config.toml
arch = "tc_resnet"
model = "CTC audio transcriber"
dataset = "short read English sentences (LibriTTS-R)"
train_examples = 26041
gain_aug_db = 6
noise_aug = 0.002
n_mels = 40
hop_length = 160
input = "log_mel"
spec_augment = true
win_length = 400
tokenizer = "word"
vocab_size = 5132
norm = "batchnorm"
hidden_act = "relu"
depths = [3, 3, 3, 3]
kernel_size = 7
stem = "single"
widths = [128, 160, 192, 240]
init = "xavier_uniform"
residual_init = "scaled_by_depth"
optimizer = "adamw"
learning_rate = 0.0024
beta1 = 0.9
beta2 = 0.999
eps = 1e-08
gradient_noise = 0.3
cautious_weight_decay = true
max_steps = 7600
batch_size = 512
epochs = 149.4
lr_schedule = "wsd"
decay_fraction = 0.2
final_lr_fraction = 0.01
warmup_steps = 1520
weight_decay = 0.1
Rows from block 5, named by matrix and row number. Rows with one number belong to one channel. Each number is 500 + 50 x the weight over its row's rms, rounded and kept within 0 to 999. All counts start at 0. Numbers have three digits each. After the name is the row's rms in percent of the matrix's.
# convs0: first width-7 conv (model.blocks.5.convs.0.weight, 160x160x7), inputs 0-31, a 7 kernel for each
# convs1: second width-7 conv (model.blocks.5.convs.1.weight, 160x160x7, transposed), outputs 0-31, a 7 kernel for each
convs0.70 095:476524508429543567548555529429501499541356577509540460492502473496537419457616464441521439474526502508484471550555476599467444554444462477454521500501447515580484542504563498487501473504524543473543465464554522591444510649515568501492512575474434486484478543440447500392535469671510499604551542504477475476458484481487433507522481504492406481519524538451409507472492505555454510408460512429479486521510406434459489423447521578521453516477482468543545349453512489388508538440494529443513499470535435448426455484461566501512550515518457448509525462416451527479511437455581539488613455515528429513548515524501485507460552468505448491498451534457484548474559557468463458507519
convs1.70 096:498435412552595567529500532537585519500491593484507453421568523513484644602425502473446507511503459498448493519479419530466477558520470509415490399566620481470577414564574636407438563563456579459463565480452511524490475446501514522533500420497478540512440451421582515563517509455431462446498377495471412478394456392536476465427496496551553452480533556443471575487480521512539472491456566463535582508446593508499495466480556534490486571546444390463457527562426467505526501450523554522558568473449440432420425486519490540514481479502543500507614488520472387571490399497421547494504469515505485477510499371536516484562539487409519485467445606499577568490546537546529387418526
convs0.71 106:501451415483540500583385443513460560563642496428467497464491487577551523503546515500517527510509616543542457482523476549624551451442457480480499428386434502502479560485507509424520546482510561538593452385425451468475420517475446530452443523449476511515474546485446475510536578513542488533566561474463479510475504431547483490601489404498522556487497462525532530513541539484510539456498501521473506501520499515451517489522474550550465519445477439386516474509497485516458471593507519634459512497462427454455461529472454526605462548602507490506505494577568584462473419436375419386416513438495559480453410517485472486488541436591536570444425438504570629536440450546512484508552
convs1.71 106:373396446411458450572470484525498424415491523546526500460458400599524507545424461428512463469490476547473540510568506494469541413498545554491560544494473464444404365555457526562495482521503423439533457466467494587476456511493418461468529439527482517456511472446525462560553463452416551505537451456451485453450479479466509523511468469431424611434471472529447427485503427484529542492494523506517621551452465519406571445545550588517543562494567484465403497529406553513494543529488511552417503442440494524503518495443471529423475422483510483517506449476488447447423561488535538454448400586598420481475466474470562481420527473499544544569530494483568569576493514440436456437481
convs0.72 094:575544511438512540478454445467497606529573529521596483475404478483534511561521544491540482510520517533586431529536486486455516487502478504457512511471569486517435503555541521503416562504552439541535538492441410489408447394502476455475495491497512620474459475505505477598550485501636522591500460494561470498560379514506543464517520456504442519460429439483540501441525540487518540404584435531507561508496512474510441448458583432504532544540509474358529459560594495414379463464426446565489420489491477510484559523543515512435472476533560411483468503451514490477496528479448486560484535505520439392441359531470499478501532503503490530503481450505477515506521494474568553522492
convs1.72 092:468488594613563557562468499505412489517599512508507520472495479567447473453428491594472578559513533538462545503476568526602528499471535559517512507557539493466492501499436509515443557536514485425401486382498526450454534565428426460461441562521489503500528543482582540519440484480569524528495567626521500569559472533571518436521504566548500522568482487539432429561483481504490418558414543545518514406467474461504466421349498405401529447521454513548569492474474518372556608545570520537529522608490471537488527573463505498500460624503463494571509522430497466556536500522434500494465539469510534436479515497510509468588499511471501581451484490454458495431596469465494527550573
convs0.73 103:506512547419539524429525524507566484518391495487470593531544471441439555480543493515519423471407496559468603529497562386488485619563462456526549502476473433443526488504552603535478417368372553452387515497404533502419506425574536584538455435468447433445554498524390465498574509500484465466507441553443479500479579581603449521481385444517357480465545429494506484510452522469542471488481563559524523488513566497517554493508548567581467445542515517499525470533522528506539491551519473583490507492582499460457441502481473550518579509478401476418466493511448536526421506538643511572580504502432449499552456408479497415494488419527491480445462481511528515492440504500531497538534
convs1.73 103:524553546515478506455474522479450512499544429497490502518527499536502480448540470564479491430502528496560553485561563574515477493485443549528565524479513533480465539436532516517471415462408388439462464562472541534511515569538573527483583500558478537605481469539531525534501551491378418458513577541475475549484437497479527505488550489410513536463514541486481559563449487386425506544475543617500557474470470372421610569553425470467453424410496469405468443445583531413505502528584516510541414466537503552526450402509484460497546581468494425457500508349431446550454542452479373449408596546500420486468524447448445474426518477548514496531525492547570528508516588489495513530544
convs0.74 099:469505409532530457517517440505503581487489506514580485576514470490453505503610483502458445436523441517551475520464548549523465399493524484488454466463526489518540548454529552532498448525553587464541458482493430558433548505534502478385435500578564489571439442432456463522454431565462547466524541451443522584459566596519417477424466437470608525529502531564560528584486505545433451580471476431500441492483450540483504472396502449378437448533553581502472453575528519453525579529411403538524433502429489401416579501521511467570472560486517485530514532535559516478570500437428432555520484463454433523494490431468422470449531507466471490462538386470525529440499498580483564475493
convs1.74 104:324544493566541432433518491592435457441480469501513512535528506530449505506525537560458434423447510550461455488483486494541486598522479392511474466475506510526478448544499465546465580550439442401465493545539461488496487477527520515509406491452555487503501513513523564494547521530492441480442466495508513499495418447389438521309630558617458465474551532526569436530467462549524509456434623601483584533614543506421531425528455533511550563522530601507438426545495464464499394436523452525523609541505516473514540510450471474460486409449495416510490495488515547485495567537447557552603480513527596446456520471541601428520558526477529410439474474552552582471492455542453474555470
convs0.75 092:501521505432544573447418527464507346495474458490468392512566446480502423422507473479502530474501444435496424569536479422478487535526481536556535451531503450487508524697557432478442436434504452315493549546493453505458532458484504504582502499483522427435469486555497559437420504452359481431467480489550530469503450501476466480589456521576524486543536505502524470483492527540582535526462503489560468468462552551581451438470423537504425504524397449553495508520589499467428477435479552571462530467502483504549477565501501434421450538522494486459458566476469465545585557488456476468517542616523441516515478613470406527490491539474527426487487507443501501509494490506506468546514
convs1.75 094:585619513484554473496418516498456462459482558565484482464403442340429469435491575472487552506477581541491404480462534473574566476552514555491489569465372396454487473537549515477515506480490529495523516497477572475397471494538515579549503521521509488475548582536453514424443548497460441516485520541443466500544581465548506512564557516500409475525516511529504543496519505459477520495475519441431456373575472382459481511493523453557417525448370526530586528481473461458433564528527503479532528531533471520491542522480490540570583577415447593473514582539522479432598465425472471601559501462488475499498434570560491497496539505510568451487413549505565441389455594530491469478493
convs0.76 091:504558476505515513480576549480454469509523431406467502503448543495492494441453456588488483445477506487554460447544442464557466502502543550496487567501440555505489488547455509504524490537480503468545523452483535475550485462477434454423472598464512502480546506502483473530504439527493570553501475435505523507491414468474509528421431503532503461575497522435542409512503486477431481548469517540517529442524445484440478467415514468448529536523410461487467640515560518388510543433319402556490440463479511534506545521597489476568405538512524504470531455504539441442387520420591462465451500413422434449401411423406424472519456518493440554506534479404548475537474479474483400500486
convs1.76 093:518575457479501598594531479513416459550538502487579491474544497519404391494502484432535541518486487359467522437469380495494503485472515518474471514549494531504535464465508526457437424546541532509413555577538525519440478531452439517529525532552525485457475423405497440434491464495566392490525479494426602606504493648479412492407509463494534490524572507424583534434492472580537533458464504405449488591451510561648574469623446467528511472535546439481428479466487503514539547507473500463445566508483455569572552413516565528463546434501518474485521511469524584508469510521506559568531404528366381464461524537531454464489499516619555433507594493511528569483553519515513559560523
convs0.77 100:514474496450507509518461551440518503421420466500436513617541548495531483416567490433487428452539516498533449523473646568542456429501508497566499553471475503567440458481459478440415491538544499520487390541523484503440493434466512425476490463485543496459472445542536432398555532522458529531596476492446493487579558474492456470495548528586461523545457464523447516501437473415473469559584502493481461503448553479398426464419462476401429375463476426512555559564502432472526432492468434453482461459504493499548531549543477455617450472524488495543499525526500477466498503569522462469552508435449520498501508565530605571497549484494470510385481423450406373464465512463510498536520
convs1.77 102:436590486471507487478600515477431514540483582463531566531549580536542519451461473526576484491415493551530484535455558459488526415483524559515556578569513439468554619613498557496547535523541509620523409489533477482475470574527497500475439454488498501520482532554578553491546440481567553520542520447501468558679538537443518628460496466511547581609495552417485461520544371440491402541568527517451427461536524552461524452405415527573507443454455461486465590516451480411452626547546476468512489566450436479468471486394415519537531578489512567518538468511463582552556487436551319471509556564564543512435475475540603496513522517597557540497400488544534487455459430535506518497541
convs0.78 096:522560529485416560468524412554555483447422534509549413530481474574541472517473448494440446396543486502489409520485580383474491572481538489492419545471516553482410515464603422594488460515594438507493431370596524485513469549555511460466569629518452473421457536573402465479457503524565462399455542411468570463388406512470482538419492477395552446467485460513493502511487515453512517548540549547502463428476465463503428334389544468504480471589467445511521577522368456399457595454473505514414375470441459472482490479492574476455404490437496609470484584446497456498480589517516503528568491445428517416470486499436406474512544458507585495463481483485601502468504518507544474472447
convs1.78 096:492531520624341550573437531541475470489533494522481494469395479518486524573498457521531433434494510458481469463488434452489493512529422546461490505522545386476503464451411501505522460454546570544491433470556499535504501463483390423412556509513419497481469509523491551468561585414518404542509462534545463509523603583487451515428487425579513436533519528471526489568449473529494487498532532505402434537506544438462505456390481456496464413514493507479519470423438518447460484539527594531518573545533517417422548576525527538526493482467442517553485592516518558502493572479516528538491512619555523537542495486485615459639501472460462500506471489558572508509600544478462497535529
convs0.79 093:444446558539493508417422456471480522476501464502470534399485514509597495506497472533389504430465540563443532479505472523528446465461567554513556449413518540392494546489473501591596387450529450495578530556504476526544513415616535633451402503525465509547554450574439342485413412421513511421458422478523564565473551470482445593511510538586433502440547564482450493495454565493557574521547400475442496495551565484534526495505535509497489422459448496535459559524491510477492484488478458523438517558490533481454490566544466424564552446525541527591526530560610524495508513568492441526534481484429574518589573523445572464446492439519498483481547514503472420482504455480581560507526
convs1.79 095:466493574429506504505587493461469506555549512544533551539606488554498505463481461506491477555475522516408439475431425440581486539548495566485526495527559466395525518554543454405485568548576488530607472532521509526538469459533547530420500426544509464518450451569572498503483502495477503387423468486543546483588541510459484535473446562462440393495545557487573520574464509426523437641625467511467521572531457525568427474430554529499465436421381564431456456521441486483524502477460557530506615566405500553408473466448517373460525507527458494469516499675474524513548583554443500529470570534515538542522525517422463512505504620491511515389454513613547488589541508517527558529488
convs0.80 097:469488460530467479483578489490427522521541526430500517469485519447520558409489474469494488464578558444482469469554467540485485448433488488510444532438522579553489525470441453430495555500542516566646492531486484503537470394423450548471605566539452443434457460489489510395424496582528420432497446555471506472541539543574524504512520487426489521537575539506442491503471477483478495550418473505573491478443452412521550544519437464456472478571483481526661466389463531476465484578486566469498503509512441486474437534553524428410445509538535468451574544495497467474487550448508466324442446532463504436380533499443385451507567481481470431425468548470485412448496506508518525489477
convs1.80 095:520494493499525477569476568482511547589552478444489540544513455446506489429437417515392387520574577562403427412526497506604550457594482571508472467572466455491521485489556537499535498519564514521424429437475521504470428566376446491475488554424509450467564533458486485530526512482424469401491470423559563456510441541506487542616551401545492446515550448425472503527491513450534416465496496396481460586609479505546536503446543507545478505507436461508476475433391361516489450507557599456520542495621637511496543486488485505439558460429479454398422472539512497580490481515462498630585435523606515403532459509612519445616445518439487582416483525486493468453468510434523523493510
convs0.81 105:531482398474574524523493534585580419450524477484512530490492542518447456533520455412429455530494408489483363428499574546551551526466459470462424463457539434452504459523448465531500540599572554531463440493521499516489525524518557422535481509567405465476430445436466568482497607441451448521494426405382483500543560464456498561449498481509462498423604457471580498486517474500516434507508522488532407466518492393440433421416547481507517483547534561432385494581486497473577487456446469555492552506426378380343367541504501539528432486452446533501466517520528515497415487422516438529473464380490534488506510490510499386498500562520564459498480453588553544550490472521508532543564
convs1.81 108:390494544472399426513567517475534431442545454469491450367469522476408478520521415509438404521559456455500427482448495452521502530590444453464490487547448520517520459447447519410436498462511466552489482528437513544613504535525526499495465455483533498561494595507515502538534557459496443532459472406432447530448497500507502478458463501504447518434365357405570588407529516437475468477511523454406501515545530442455407449402518550444389466518584505523457470601684475491543529550522534456378464474428488444484511497533418467518398483517500491601479439515509539479460625593557437496599457497474535464419517548527544470488476494482445545459534503543477522468575508542513518428439
convs0.82 104:558546613544517488459537501541466512492532457562437474482449553465551420461476522517540502515552498584480549541550444453451369508460474538583477444496551521392407478424518492543578510551530525485515615493536506432427435537500511552492578510445521494494478446505550524438438524456472555541539585385426413473506420470470485535468490571513520507511458505460495531514488455515545519446403468563434516439533480471511540474564476507533528513546477603512510520445449596508505502449500502577486489471472507493564488482403526518492520503551577500452439543519500478480565550501536500476551424458507366437430470543492487404545559526518566491581511494517495433488523423437429397494477
convs1.82 102:516517507452511560594454498495517506484509452548508480545566482569575517502405399482480582476494602522531580535492478605571476466528429506532501543450416497550525408513576562470466518536492466504524476531476503521486502513549539502459513480546540560501527525562447549466507528482444502548568499532450498504512537516543524540592601479435556499467436505491577565572531528432408528444525472479406463554484551515461452470460513504481470573551536520470532563498433438461497545484530536468462525555493518495425439430477439449443560575537489520458502451482517517470526590471492527608527395371473428377428480455510547469503473447462479560522542543519487473469361512508488552525514
convs0.83 098:473476467469548544515523549487431435599560483475479466535567496618468485484499509448469487436516504561543500532536551474527530503478453453564492495535591573476416546542473480446471381560575498585543498539436547539503512492554479454424439515477543363509489515533584434443474497525607556458366520468525499473421466528533494462436483529501584470528599489436414525537547525552459521498550517496456477502449541482478471450483549540471481431433536503435557547427474473524543458492413521449508510455410458485401518507506539480423529541497490433527529495483505298461394450534462424542436501516522395495483481542463484474473545518445502424495485457539556465560503496508510585534489
convs1.83 093:548566515488495557448526538477503461501500527499542456493427504475494580408481495526477546493414506480426435413620479474407517412545508506457421496490524450531482433547477503506476464475474479409522463392483511505493449478521451467550521580501603516485468484493567502484483437439502459533539438427561445470483556540438498460521548426500420489449442463503429505538531404533553479493473401575589440528498459484489467516528483524570552523495477467554563497513494403495518438546518489462429527458442439475382388491485539467602534453483504475529482545468515533534486536533510516500433460523494390521517477539534476537572416512441523548588572579464503538453557551570360421403527
convs0.84 107:407413424611604541492470520574490547539567509573558590481519472549441432512469489494602555508503479581586522518498543535479494569493521459456508476463428442511514528490570588595545500523540394473512525494478465416480519494477422515471484575440533497469448418486495469527543532498563558472544539447520410479436458463415432505464531477509455492489422417374474476534563477464492496501571489508473533515472443466462428463474596494431550480564539500517392447549493460418468468538515537543485450434414420380401600654425492475590554439497484455528438395428442556479461425474442485490603479491461515417476530516572533548470480514487538548483592488512604584498451448435412453480545
convs1.84 104:503517492564511433503457478547566523514530524453539529475430374541471409432487430537462520499518569512553548545536550572530499478512526567485436400388527517574452505492508515530542502412434427494493556525435393526450521509503479563403529454502530458542487489516556487571611524504439530492530519546484482390478517504533473500453536444438472532550423494485403487540446429531521523468401431459462582651540555477537422456422511498490522503527489474478497516524500514490510550592561551525485404356468378485527486544529545580436522462507544432556480553542502505546593421332567521509536475464504397445497444537683612457431545494488466498549513462569559626509449468515488497508446
convs0.85 094:420382470572488541555520444461545445494473461562435518509518570491512473415474496580540575526493453488549466454530420501491452550506554490537541533504556519580580477545446469526553473431514455438467527571415610409502570546474451439573538555402467496514440556463431467479503491542519458506507539592545503611452492515444486459583469511510506487463522529601475523540456477489478468406516521503477558517516544521466512506427454525502522529448420464503512323509569534496487553563399552513570557493522448439430543620454555617475460499481484614562556525526536471439414373487488446493459430501490522496408503441582640446522562462506462559618517433526539555454452547550508598554464
convs1.85 097:530483426508522470452483508512500478497518390450548545574495500498498433572427403540458536578446449414485442541511561505390548480478554446499423567541451617575463570460509525474478604475456415518478557561543530477460402511503536454490488565540541512514431467432534536533409533454570564497455517479479430473472504498408448524521542513498549458503538532530585500509538512521508435470608454498520464471534439434572517381498452504403414411471506495399466548575592566455561501458593459421492401497483431440411553505411505545611502455423529536507507502568575517412548488567437547549493475493551440527511509464609553428485510500543462495534524598474452511439538578512456387549412
convs0.86 100:486553523530391509454564470519537477490559512498537487455477464441392456487511444504535498513503516425506553571484492500432514423499520506540498558527408533453564540490527509563502581397547552554574520477561515512475547487420532508389502505506434513480570352460401455400453519422403349435389475448464547481537437527514532513511529483529563556460538554505557487492442528445496468509526452460439525527467467420472437452516468527480472563506537581506546471531491486492407457517480446552499449503449471486510495457431454490491573412523605493506498455510553461530488537506536569411489431490545436512405554517484528532462444425468532521479461440550499533494484482503493509515529
convs1.86 101:501562478547687494545433533518555502502474519513519480451487493565545497507478441505483503507471533427419463460545441422574479545391503495537413518506537518516430467454473492497491502473534431451461486444509504483466549504449426452572485431491481399457562589536408451470509458458519568594475494517588517466564449449453392475437438431476468527481480500515520535535479544647515444505482439404497483580422491531577419498419505569539583559465499450464476471510521523494504455410484494514553494449609565436383521620553515452471489518468570500435468408583564488425548491477476528580601464494520508399531486467410568489540502496525424489589468493530568534526558551539508598531518
convs0.87 100:491503534437562480436535590504592542495440471500492466515430505411500533500519495483450518555559512464473520540491459473449425472528492495436448529519539473445438476409520543519499562485456526583516557445510390468505513529538465582591473448540543505507474514484484460477490481491528436500528573497479526485459462545430479534504554523510428479532585417546439536516490529478487473462464490522510459449491597476498497545587546492530545487492469585471466394435466496550450444489499511474491512525491507576556545523480469491409460469401437448442428457527485516587497477497490451471566596447533498519551484492421431518537440459502552582425509525529511485496492455462476497493538
convs1.87 100:486490520461562523564553407462509557462517535476545462572525473482453531452562482487383455501499535500444532466412509487523472520563523469509488500436470514523522505500519465500491497525471498438400366449493520509543469473507491457540507534523598570494441454466499484460448520563494452409416421440493438425468384535524579468485487469505522566502539461537495613605509502391520596468460482468559447532473569493583530486446594632528596540439481502507433439494520523500558567519532529446513548460540536489381469519451491489572522503540481462495536474432490458493529565420379454459444468518476549556488548523501505443486493489561491470445497543581509480588515573471482511432581
convs0.88 103:411393432490525455496573528462426572490490466536459502472465442489479512555577480485472467502511542532439430524532466469533457469478460569490564526434492463426475423403488531555578520499493512475579564561479560538488529488539518531557507434604491536519437500441545364533592478390542601521486448387548466549506456539513471473465490537578485467491428460527638459424468475494551566509532501597488514522446501445523532541582573501427480463495426528555496509560472501426506504422520488505465502507475494571606494503493478502434540435458445555447559551417466516542581613476477450490490576500395452500367477485532388477473448499454478498473463510501503511472512566511450461535457
convs1.88 101:550508567582531525521570459475517437519464501544522512524512585497444539485456491508458584474500443464522507493510470415505516514507454512586566408479575558504541515560506423439432519575565540669425394580491521507569412438453594611462465425542578574510471467558386387456481460445441449576558447501397479434567564462555442444464478512485487465489490489550564398469467476481519504529473496661510452510451384548612435489485589566573509516514512556466549529584482507449515561471544483481412474475482452470462502479488433460492530531482517494408526475502467493402476560486477487495450605544532544494542513484555513529476491487472455519439423567480450469490494528428543525491465
convs0.89 099:521500478528499476444512492576601472477488443472500477560450526544518573454537550498462481442454471489511624430467477486458490423586462531512434428490476443444562478508451547548467438502493483447495524542505409527460505577578481490541596432485469552440487550526435474454443506448445516468444565514544561442511528525549526529483533524484476459600556496484565535460550509562531560463452493645478468447575495489514473426469416471463604464570572579548496513377474477482437468306581599593470462466528525475493487598572507479469520469506566471446462488600496479463567506461514458524444512602497559532499517493466552435534528484554494553478557436418385412492459514510553591471552
convs1.89 093:470486648542590620516498463544529554494468480498569556447479541463518516475610428512509521518474494470443480413505515531540614448395540495456529605561556591523510500524462416455504536469408553535443542477611563489464518464486522550434559536411408469505503517519488568530542439485488428500486507633504561492496444488415460508478518472492479498472444551527510496457526486500504496571541361539511506482554492589494463490500487451452442553454469473528574583487566610400489481468565498496511581564471469509542445492431550469492567523497504440523417459472548585580487604531495539539454533507493491518508486529486519562529559361421455531517445544509537486503598536585563561423607
convs0.90 112:399430304533563549527494475455488532525642406446538526552454506575501514493469503424528489451516476437530447517510374502532456538519490479504538499514509497518521506556468490484458498574495404491483472469491472538467460470439399523423457551468381533459487554447537508568559518558502515512478480495458529459486445493574494504514491454547508500410471519461413451502463474443413460472482491569440481494557529526458408420448529505462436455479497458569620484492539445565437485432501492563668560469364392399374450539575419491434449539598573479493501485478489435522480479508494582500492564477454420430501537445458455620561455527457532565482533543424502536538479583602466453486569
convs1.90 112:525431543609514364435521519484533439481566537560495490529445459489468510509535530487441458435524504448460505522471565520456404444470521553515395455418458497451466571558472435439437392307348572555481474465468470539491453503475402446554515547477491549554596617582586502436508440457484452482551505511545500528449448455464506502491406345536446448429481507463426558492473420480594562446516464456484501500497513467388488467521539493531528460506487450465529464489474501459513472617535519561427447466479495503544474493477507466498459449494556461523503555529612470602575386573442490496475457530576438456397470573527557492564467505477528543504485535552548535468455478447491502408509
convs0.91 102:427528487491473528446373417425485575433528488523438477521471532518489522431456582508491519446537548602497571521458509431386511426557534537454639516528577409514545556416597497471447432536495520568447484464454480560533545488517508518449528485434452564509467480495385459571556461498501442485634484495464442421461507506438486537546517483498498458432556480434453475482472462529467522497474528428421488479461504499468479476427494535487466474522509532595440476505491380540509443562380498487507527507471402482509449423482476584521475527541529559561569401508513533457562566510374468420483544503504512526593471502427464529538531508529479528414426451567517445450502562412503520563549
convs1.91 100:422495577427517479492545474431527454478424504503462426451457474509562542480396578521539475516506527494470464323503493543563564466536466564584493443500406472504474464453447542561516480491550480492500465526581573520518313492526369470481562409484531495465445606568468545479445467522493438537480428485426544517529451471502434486519497529555609542570470522533469495523533492454490456454514404455546559514482558504572461493592524500475446510530465418516516521504517457563579493486488543412621440531449459529508447428517434488511539482543588481472525490512587455462545461547479379509513552547420519523510469405509583488459506468460530493433424469546546454566490459505543513487524
convs0.92 104:517502526444497437453488494600517505575527499534532451457486578464516467512508520523455526422386464524445542558510418588467514449460451588522568471467408495537488572502518625546444535481427517469502433459524537488449491453527531539497456530545538427405478480526513478475472432530464496543464440466421482482486523444525527483490524504465528425504534497523616491497469500490475460479508535516547499519433428573550502496503422477503587557520508450543577467411424534420400501522476481535484464463527497493524532538415522451520494573548418515509535528599516533514588494514499474461419490545478602586577470511485534460513527509553508464535533501494457459477380465525502490519517
convs1.92 103:452444544530455474436515536547502515495491558451519553531537543499541491466564482542477529489494457455532461513466531480492534433534473496552524435509539508502442413449492505510456475526501547512392443466533471585516518453522462518512481477464525481531537479435523517533498526563518440411569565502480446484482555572481487515491570506489549573553535504513487600494489474611528515547555491467503417497431385383498547525545606568543419462537540512494483537559530547567569475489502479531538472492493544566552413423502528558462467545516600570514533517530503538491453652602581523499525515461555520478417539253429443516508528388497579456498425443579596587455428516497463539529397
convs0.93 113:541596623504477449537498486557571481412436552583526475476410552456493475469439443576544521531486501445487615530577484433519483527591573490502488513508447477447524490482593597665514462386448539467429427464486404449475445540494545531460434474491503527458364435493518573580516488496410475548513462363417366479470425493527469519539545454452474482479467502515508462513495495543611542362483473493544528465463478453520537520437553499555529492509449564506529547535539527444486505553453513487564528560585536542527561428477521445499457512524482565522550505451479511489435481517497549567514527598499478472508540520529592479387473429441457530571573526500472525429487491400490444562519
convs1.93 111:524508581468365437427532467512527488483549476512490493478517510476468438525469438409500513515559451522526623562494514467448410548546525458433508539441406481512514515554616558552493379467460499489478524483539503549550556514513525532444445529486466517502440554553539532505485510502519448480551506526482433454539497460575522522530447566545478474453428525585513496456481473442424426394465489485467454532428476461451560623531540531484519408457495434568479405426493509578500475562583543453673559411400500531506407540556510484411502533522455476499451510480365458487471649545556486443497472466510433480481450412471521474473510464476558490590574614554528411330415524456475453433535
convs0.94 105:441488413453624555450559552489474404554541517580530622554515465486508546459472474512522506566467478516496469445538513431542435558544410453543506463495542467566478483494494464369482520568574402466501492543514517579416578499538496547458500475552443378561521474458387505533609521583515512442511505403517469579562497456516529505480471524575378496507596491508481499460473484558439444462521449442399470492493425456481420443480474519579560548459401539466604367443541536543532489468518489482467477453384401472422529524647581499517473545459573569443459447492481372534532490499555513441388485487490543476412542528420474442539494446503538488514419533538493544460511468506535489491561
convs1.94 107:489503464517465518390479478496441494488531448434506552373455413464569514478417523457406512508513504474468494426487467479406425486514552514441424473464503500494485538510494548554506396438480506471456487462368464501469492516509444550583477544471467504485484409453373492462454485462434409408484447480445572500546462491491604543487459417511511453472542504440484503373503485523579531488520539410439563427480537549433510481500468403431431498452467510461494389467499476530490543527553519486490485524510482541506372442452480420494448449505392433478503518476455557552352505546485557549486493530555402460592523475491494500489601462508463505519616584485508499478445475467496508503431
convs0.95 104:445494505435519493475521465579487434503489540556477505560510468482536506488459503542493550545428468533506497566470505491559465461583537458523443484512574500494530461511426535577554487400526472506437519473545503532523461458437587484459500595480444446411525498526528482492549513524503397476536508535610547586425407477508498442449527443455415523467489533526461445472476439553528489470538669564562517500561547575511438432481484397380441540470551534501472553514448517512447605584518452368379468475443553498486522510463531518482498592604494439455518501461439510472459525573552568462425494525516459431542517509599545497420475481447553467452499493510484484550451515473501533516485
convs1.95 103:497533479505570563496583534514481499499448563527501491481485564462506485478542463479526554445473499500558476538508539536468511509412562413441484508450563490484521473559500522517478549513529602527510403383490525499479448440481536477499482367523618504398449516501443471509545497499588611482442491606559490486461499524494492578461523548526545537452510395443423546514448415474504457606618465461472463493510578599589486493471488483453393436421537508506576446473535472431431474466515456558573467490468544463476499421528587548522462419537467529514440450500499515463409465553496475411376599493499486465530555522539521556515495436441433445438432511583604530468532531520472454495501
convs0.96 094:536501477522548579517497635522453575555527501535553485494533569540457541577504514566491519482483491524498542459526574500578517459507508463511418491468534612447493528495518518447464505468510487438490470388431440520555439513511522521504438436445490387532543463410478544516428569547607587503495564541483472499579442421538524543572537513501406519526581552519468484497577500475548482487504499509529428500548526518514590534483523512416407514407387515516560498506618631566589441461451449552526521562453491375464473519494501503473430543499454503480470530497515535444416528422560590642524524584364566576593598538592489500463495411498565490551520526474541487546372478474496527608547
convs1.96 098:462482577480504507385598516510500477515536526594509413447402437485516479465462438484473482520486442494526543514440502484372544495478536504545475499397458529467447435529510488340460514459507514407513531446450520560505485493454493472503502431467599574486565548539494469506536468403505495445483473506562507418412521537438480468494424402508482496473536447508647537503424444388545497459555399450468444571590471488496422467484471518538553461433522520444469487430517377514453536413489442439583474468471448448381463526583478458496469558395460577575649605568574483485465416530641420533463556535489478393514535423487447420492464521565497535452587554556591625390486516484500490460463
convs0.97 099:539526470478435470468529492459470459483532548443487531532595529570515522435494472561364470499556448552523647563571509486521520547551444485425601539522468460467517494524466558473505516630547465501522541541617568538505508479524511442479499512518560440498494529482498397453487552573528417401429499534463508472463547530599581501460467463515533453534503451529583507517484405422535472551520460514512536479541543499492437429466487494516585503506523528522498456535427455534464490486471428406440550473479415467583543522521500526478516487508446409466503541460518556481539480545496499454473404519544543478581550439447493460445518469516560546517504501451433472462461537429514492543495
convs1.97 099:565544501500540538500561463486488481442483466464552506443510477445445553478450456485449555411465535514505593522546490455454424521508473433570494548424457419515510515613477539446515414480458532531445350515488477459536505507475449514553489536474457521420491477438506440474484473494509458443394426476558624589502428504369473566506533519481500505431440501433495564553462513555519474455505520588601450451510518544510573517501416457470500586450536514403517566508510480512509474502499502506555567542476515442450384392467466464494462485427532458494576556532520491514515435435543480495506489472517440436483493493471456529487573461521540478567606590540518336442595519565488559514535
convs0.98 102:556556565479396506445496570541504462441485497525493445481472515427434495510483446467481445485477481493477515474418455509489481491546536508519497443434504523465545541446594522508467577417371386483517479518497483493506540551491441517559476566558512450409545594473441435466483534519490551541446531353479478485484549492473513446503546514529499452544475481529580453555547532528507525547496488519483525513458456592555610664564428485567559566565470484509557438372473508426525481568475500580460474478563569574529462433561591518363440431419484466416472479423469475415574516548606523527518497500509478465541542473462395539521592510496480445588489485493482508439449427506487550475461
convs1.98 098:588464476540464384411413497533471522433488430526503481469448467528497489581482503461516523464515521503379499505436445436478467514563434449503509485427501446507511463490434493490520473504561491500411483550554536493396478498491552536468491555413546502421496474501500466550471494539533400476496505484572440526549468466496432439466609590527568552527472511476431438463525416476487479394502417511467400366444387464485530602657514529565471396440447564568493453511512529478464492493397559521392498462532519528494442572489525472499511394456530484564542543447522558575540581627486559458435483513498521604501548505470412548542478536556457515503459396503491522477483516443473510414453
convs0.99 102:375426510482452553501532650593407430417482467559503483499525505592586526558570527542540571559539519453483506491439479492437526425511518529555563522480609553512485477501454466535431417462552539436500558486521521487550465442478440571488530528501570494557471456538481430448583498431529649539480497519490505532503351481532620490476519509475540532550532516497442512414514547533498452524479442518483518474533477558456499475449462390445519515444430414400439573517490413495547526579467502471508563459420486446392483430415495482452522453519485540530530539537517541410480447503482577595518433497465560536545428607524516440490474545494501526542462499473487564474583533509471467512470
convs1.99 106:477552508399523478386529471465454464531582554549533480474384437451454502579553480358549608564460505514464608540479569539434447594543576440477431535535476498426434446486540477505459465392452541491458482465401546577470457434487468500462486425406447511537396543492551497483499538510483463455449455466461523454427515521596499490477381503427496511502523393461490466423482550580525475383434516509543471439500477428430456495507481506521482451509554557458507519477443383396482550548466498454434423447537552602557536453514513469486511644536523535536476457555483533439530480587521433555487510572535452443495550539482464467495489479486488507556552499603579611478542522514384519565483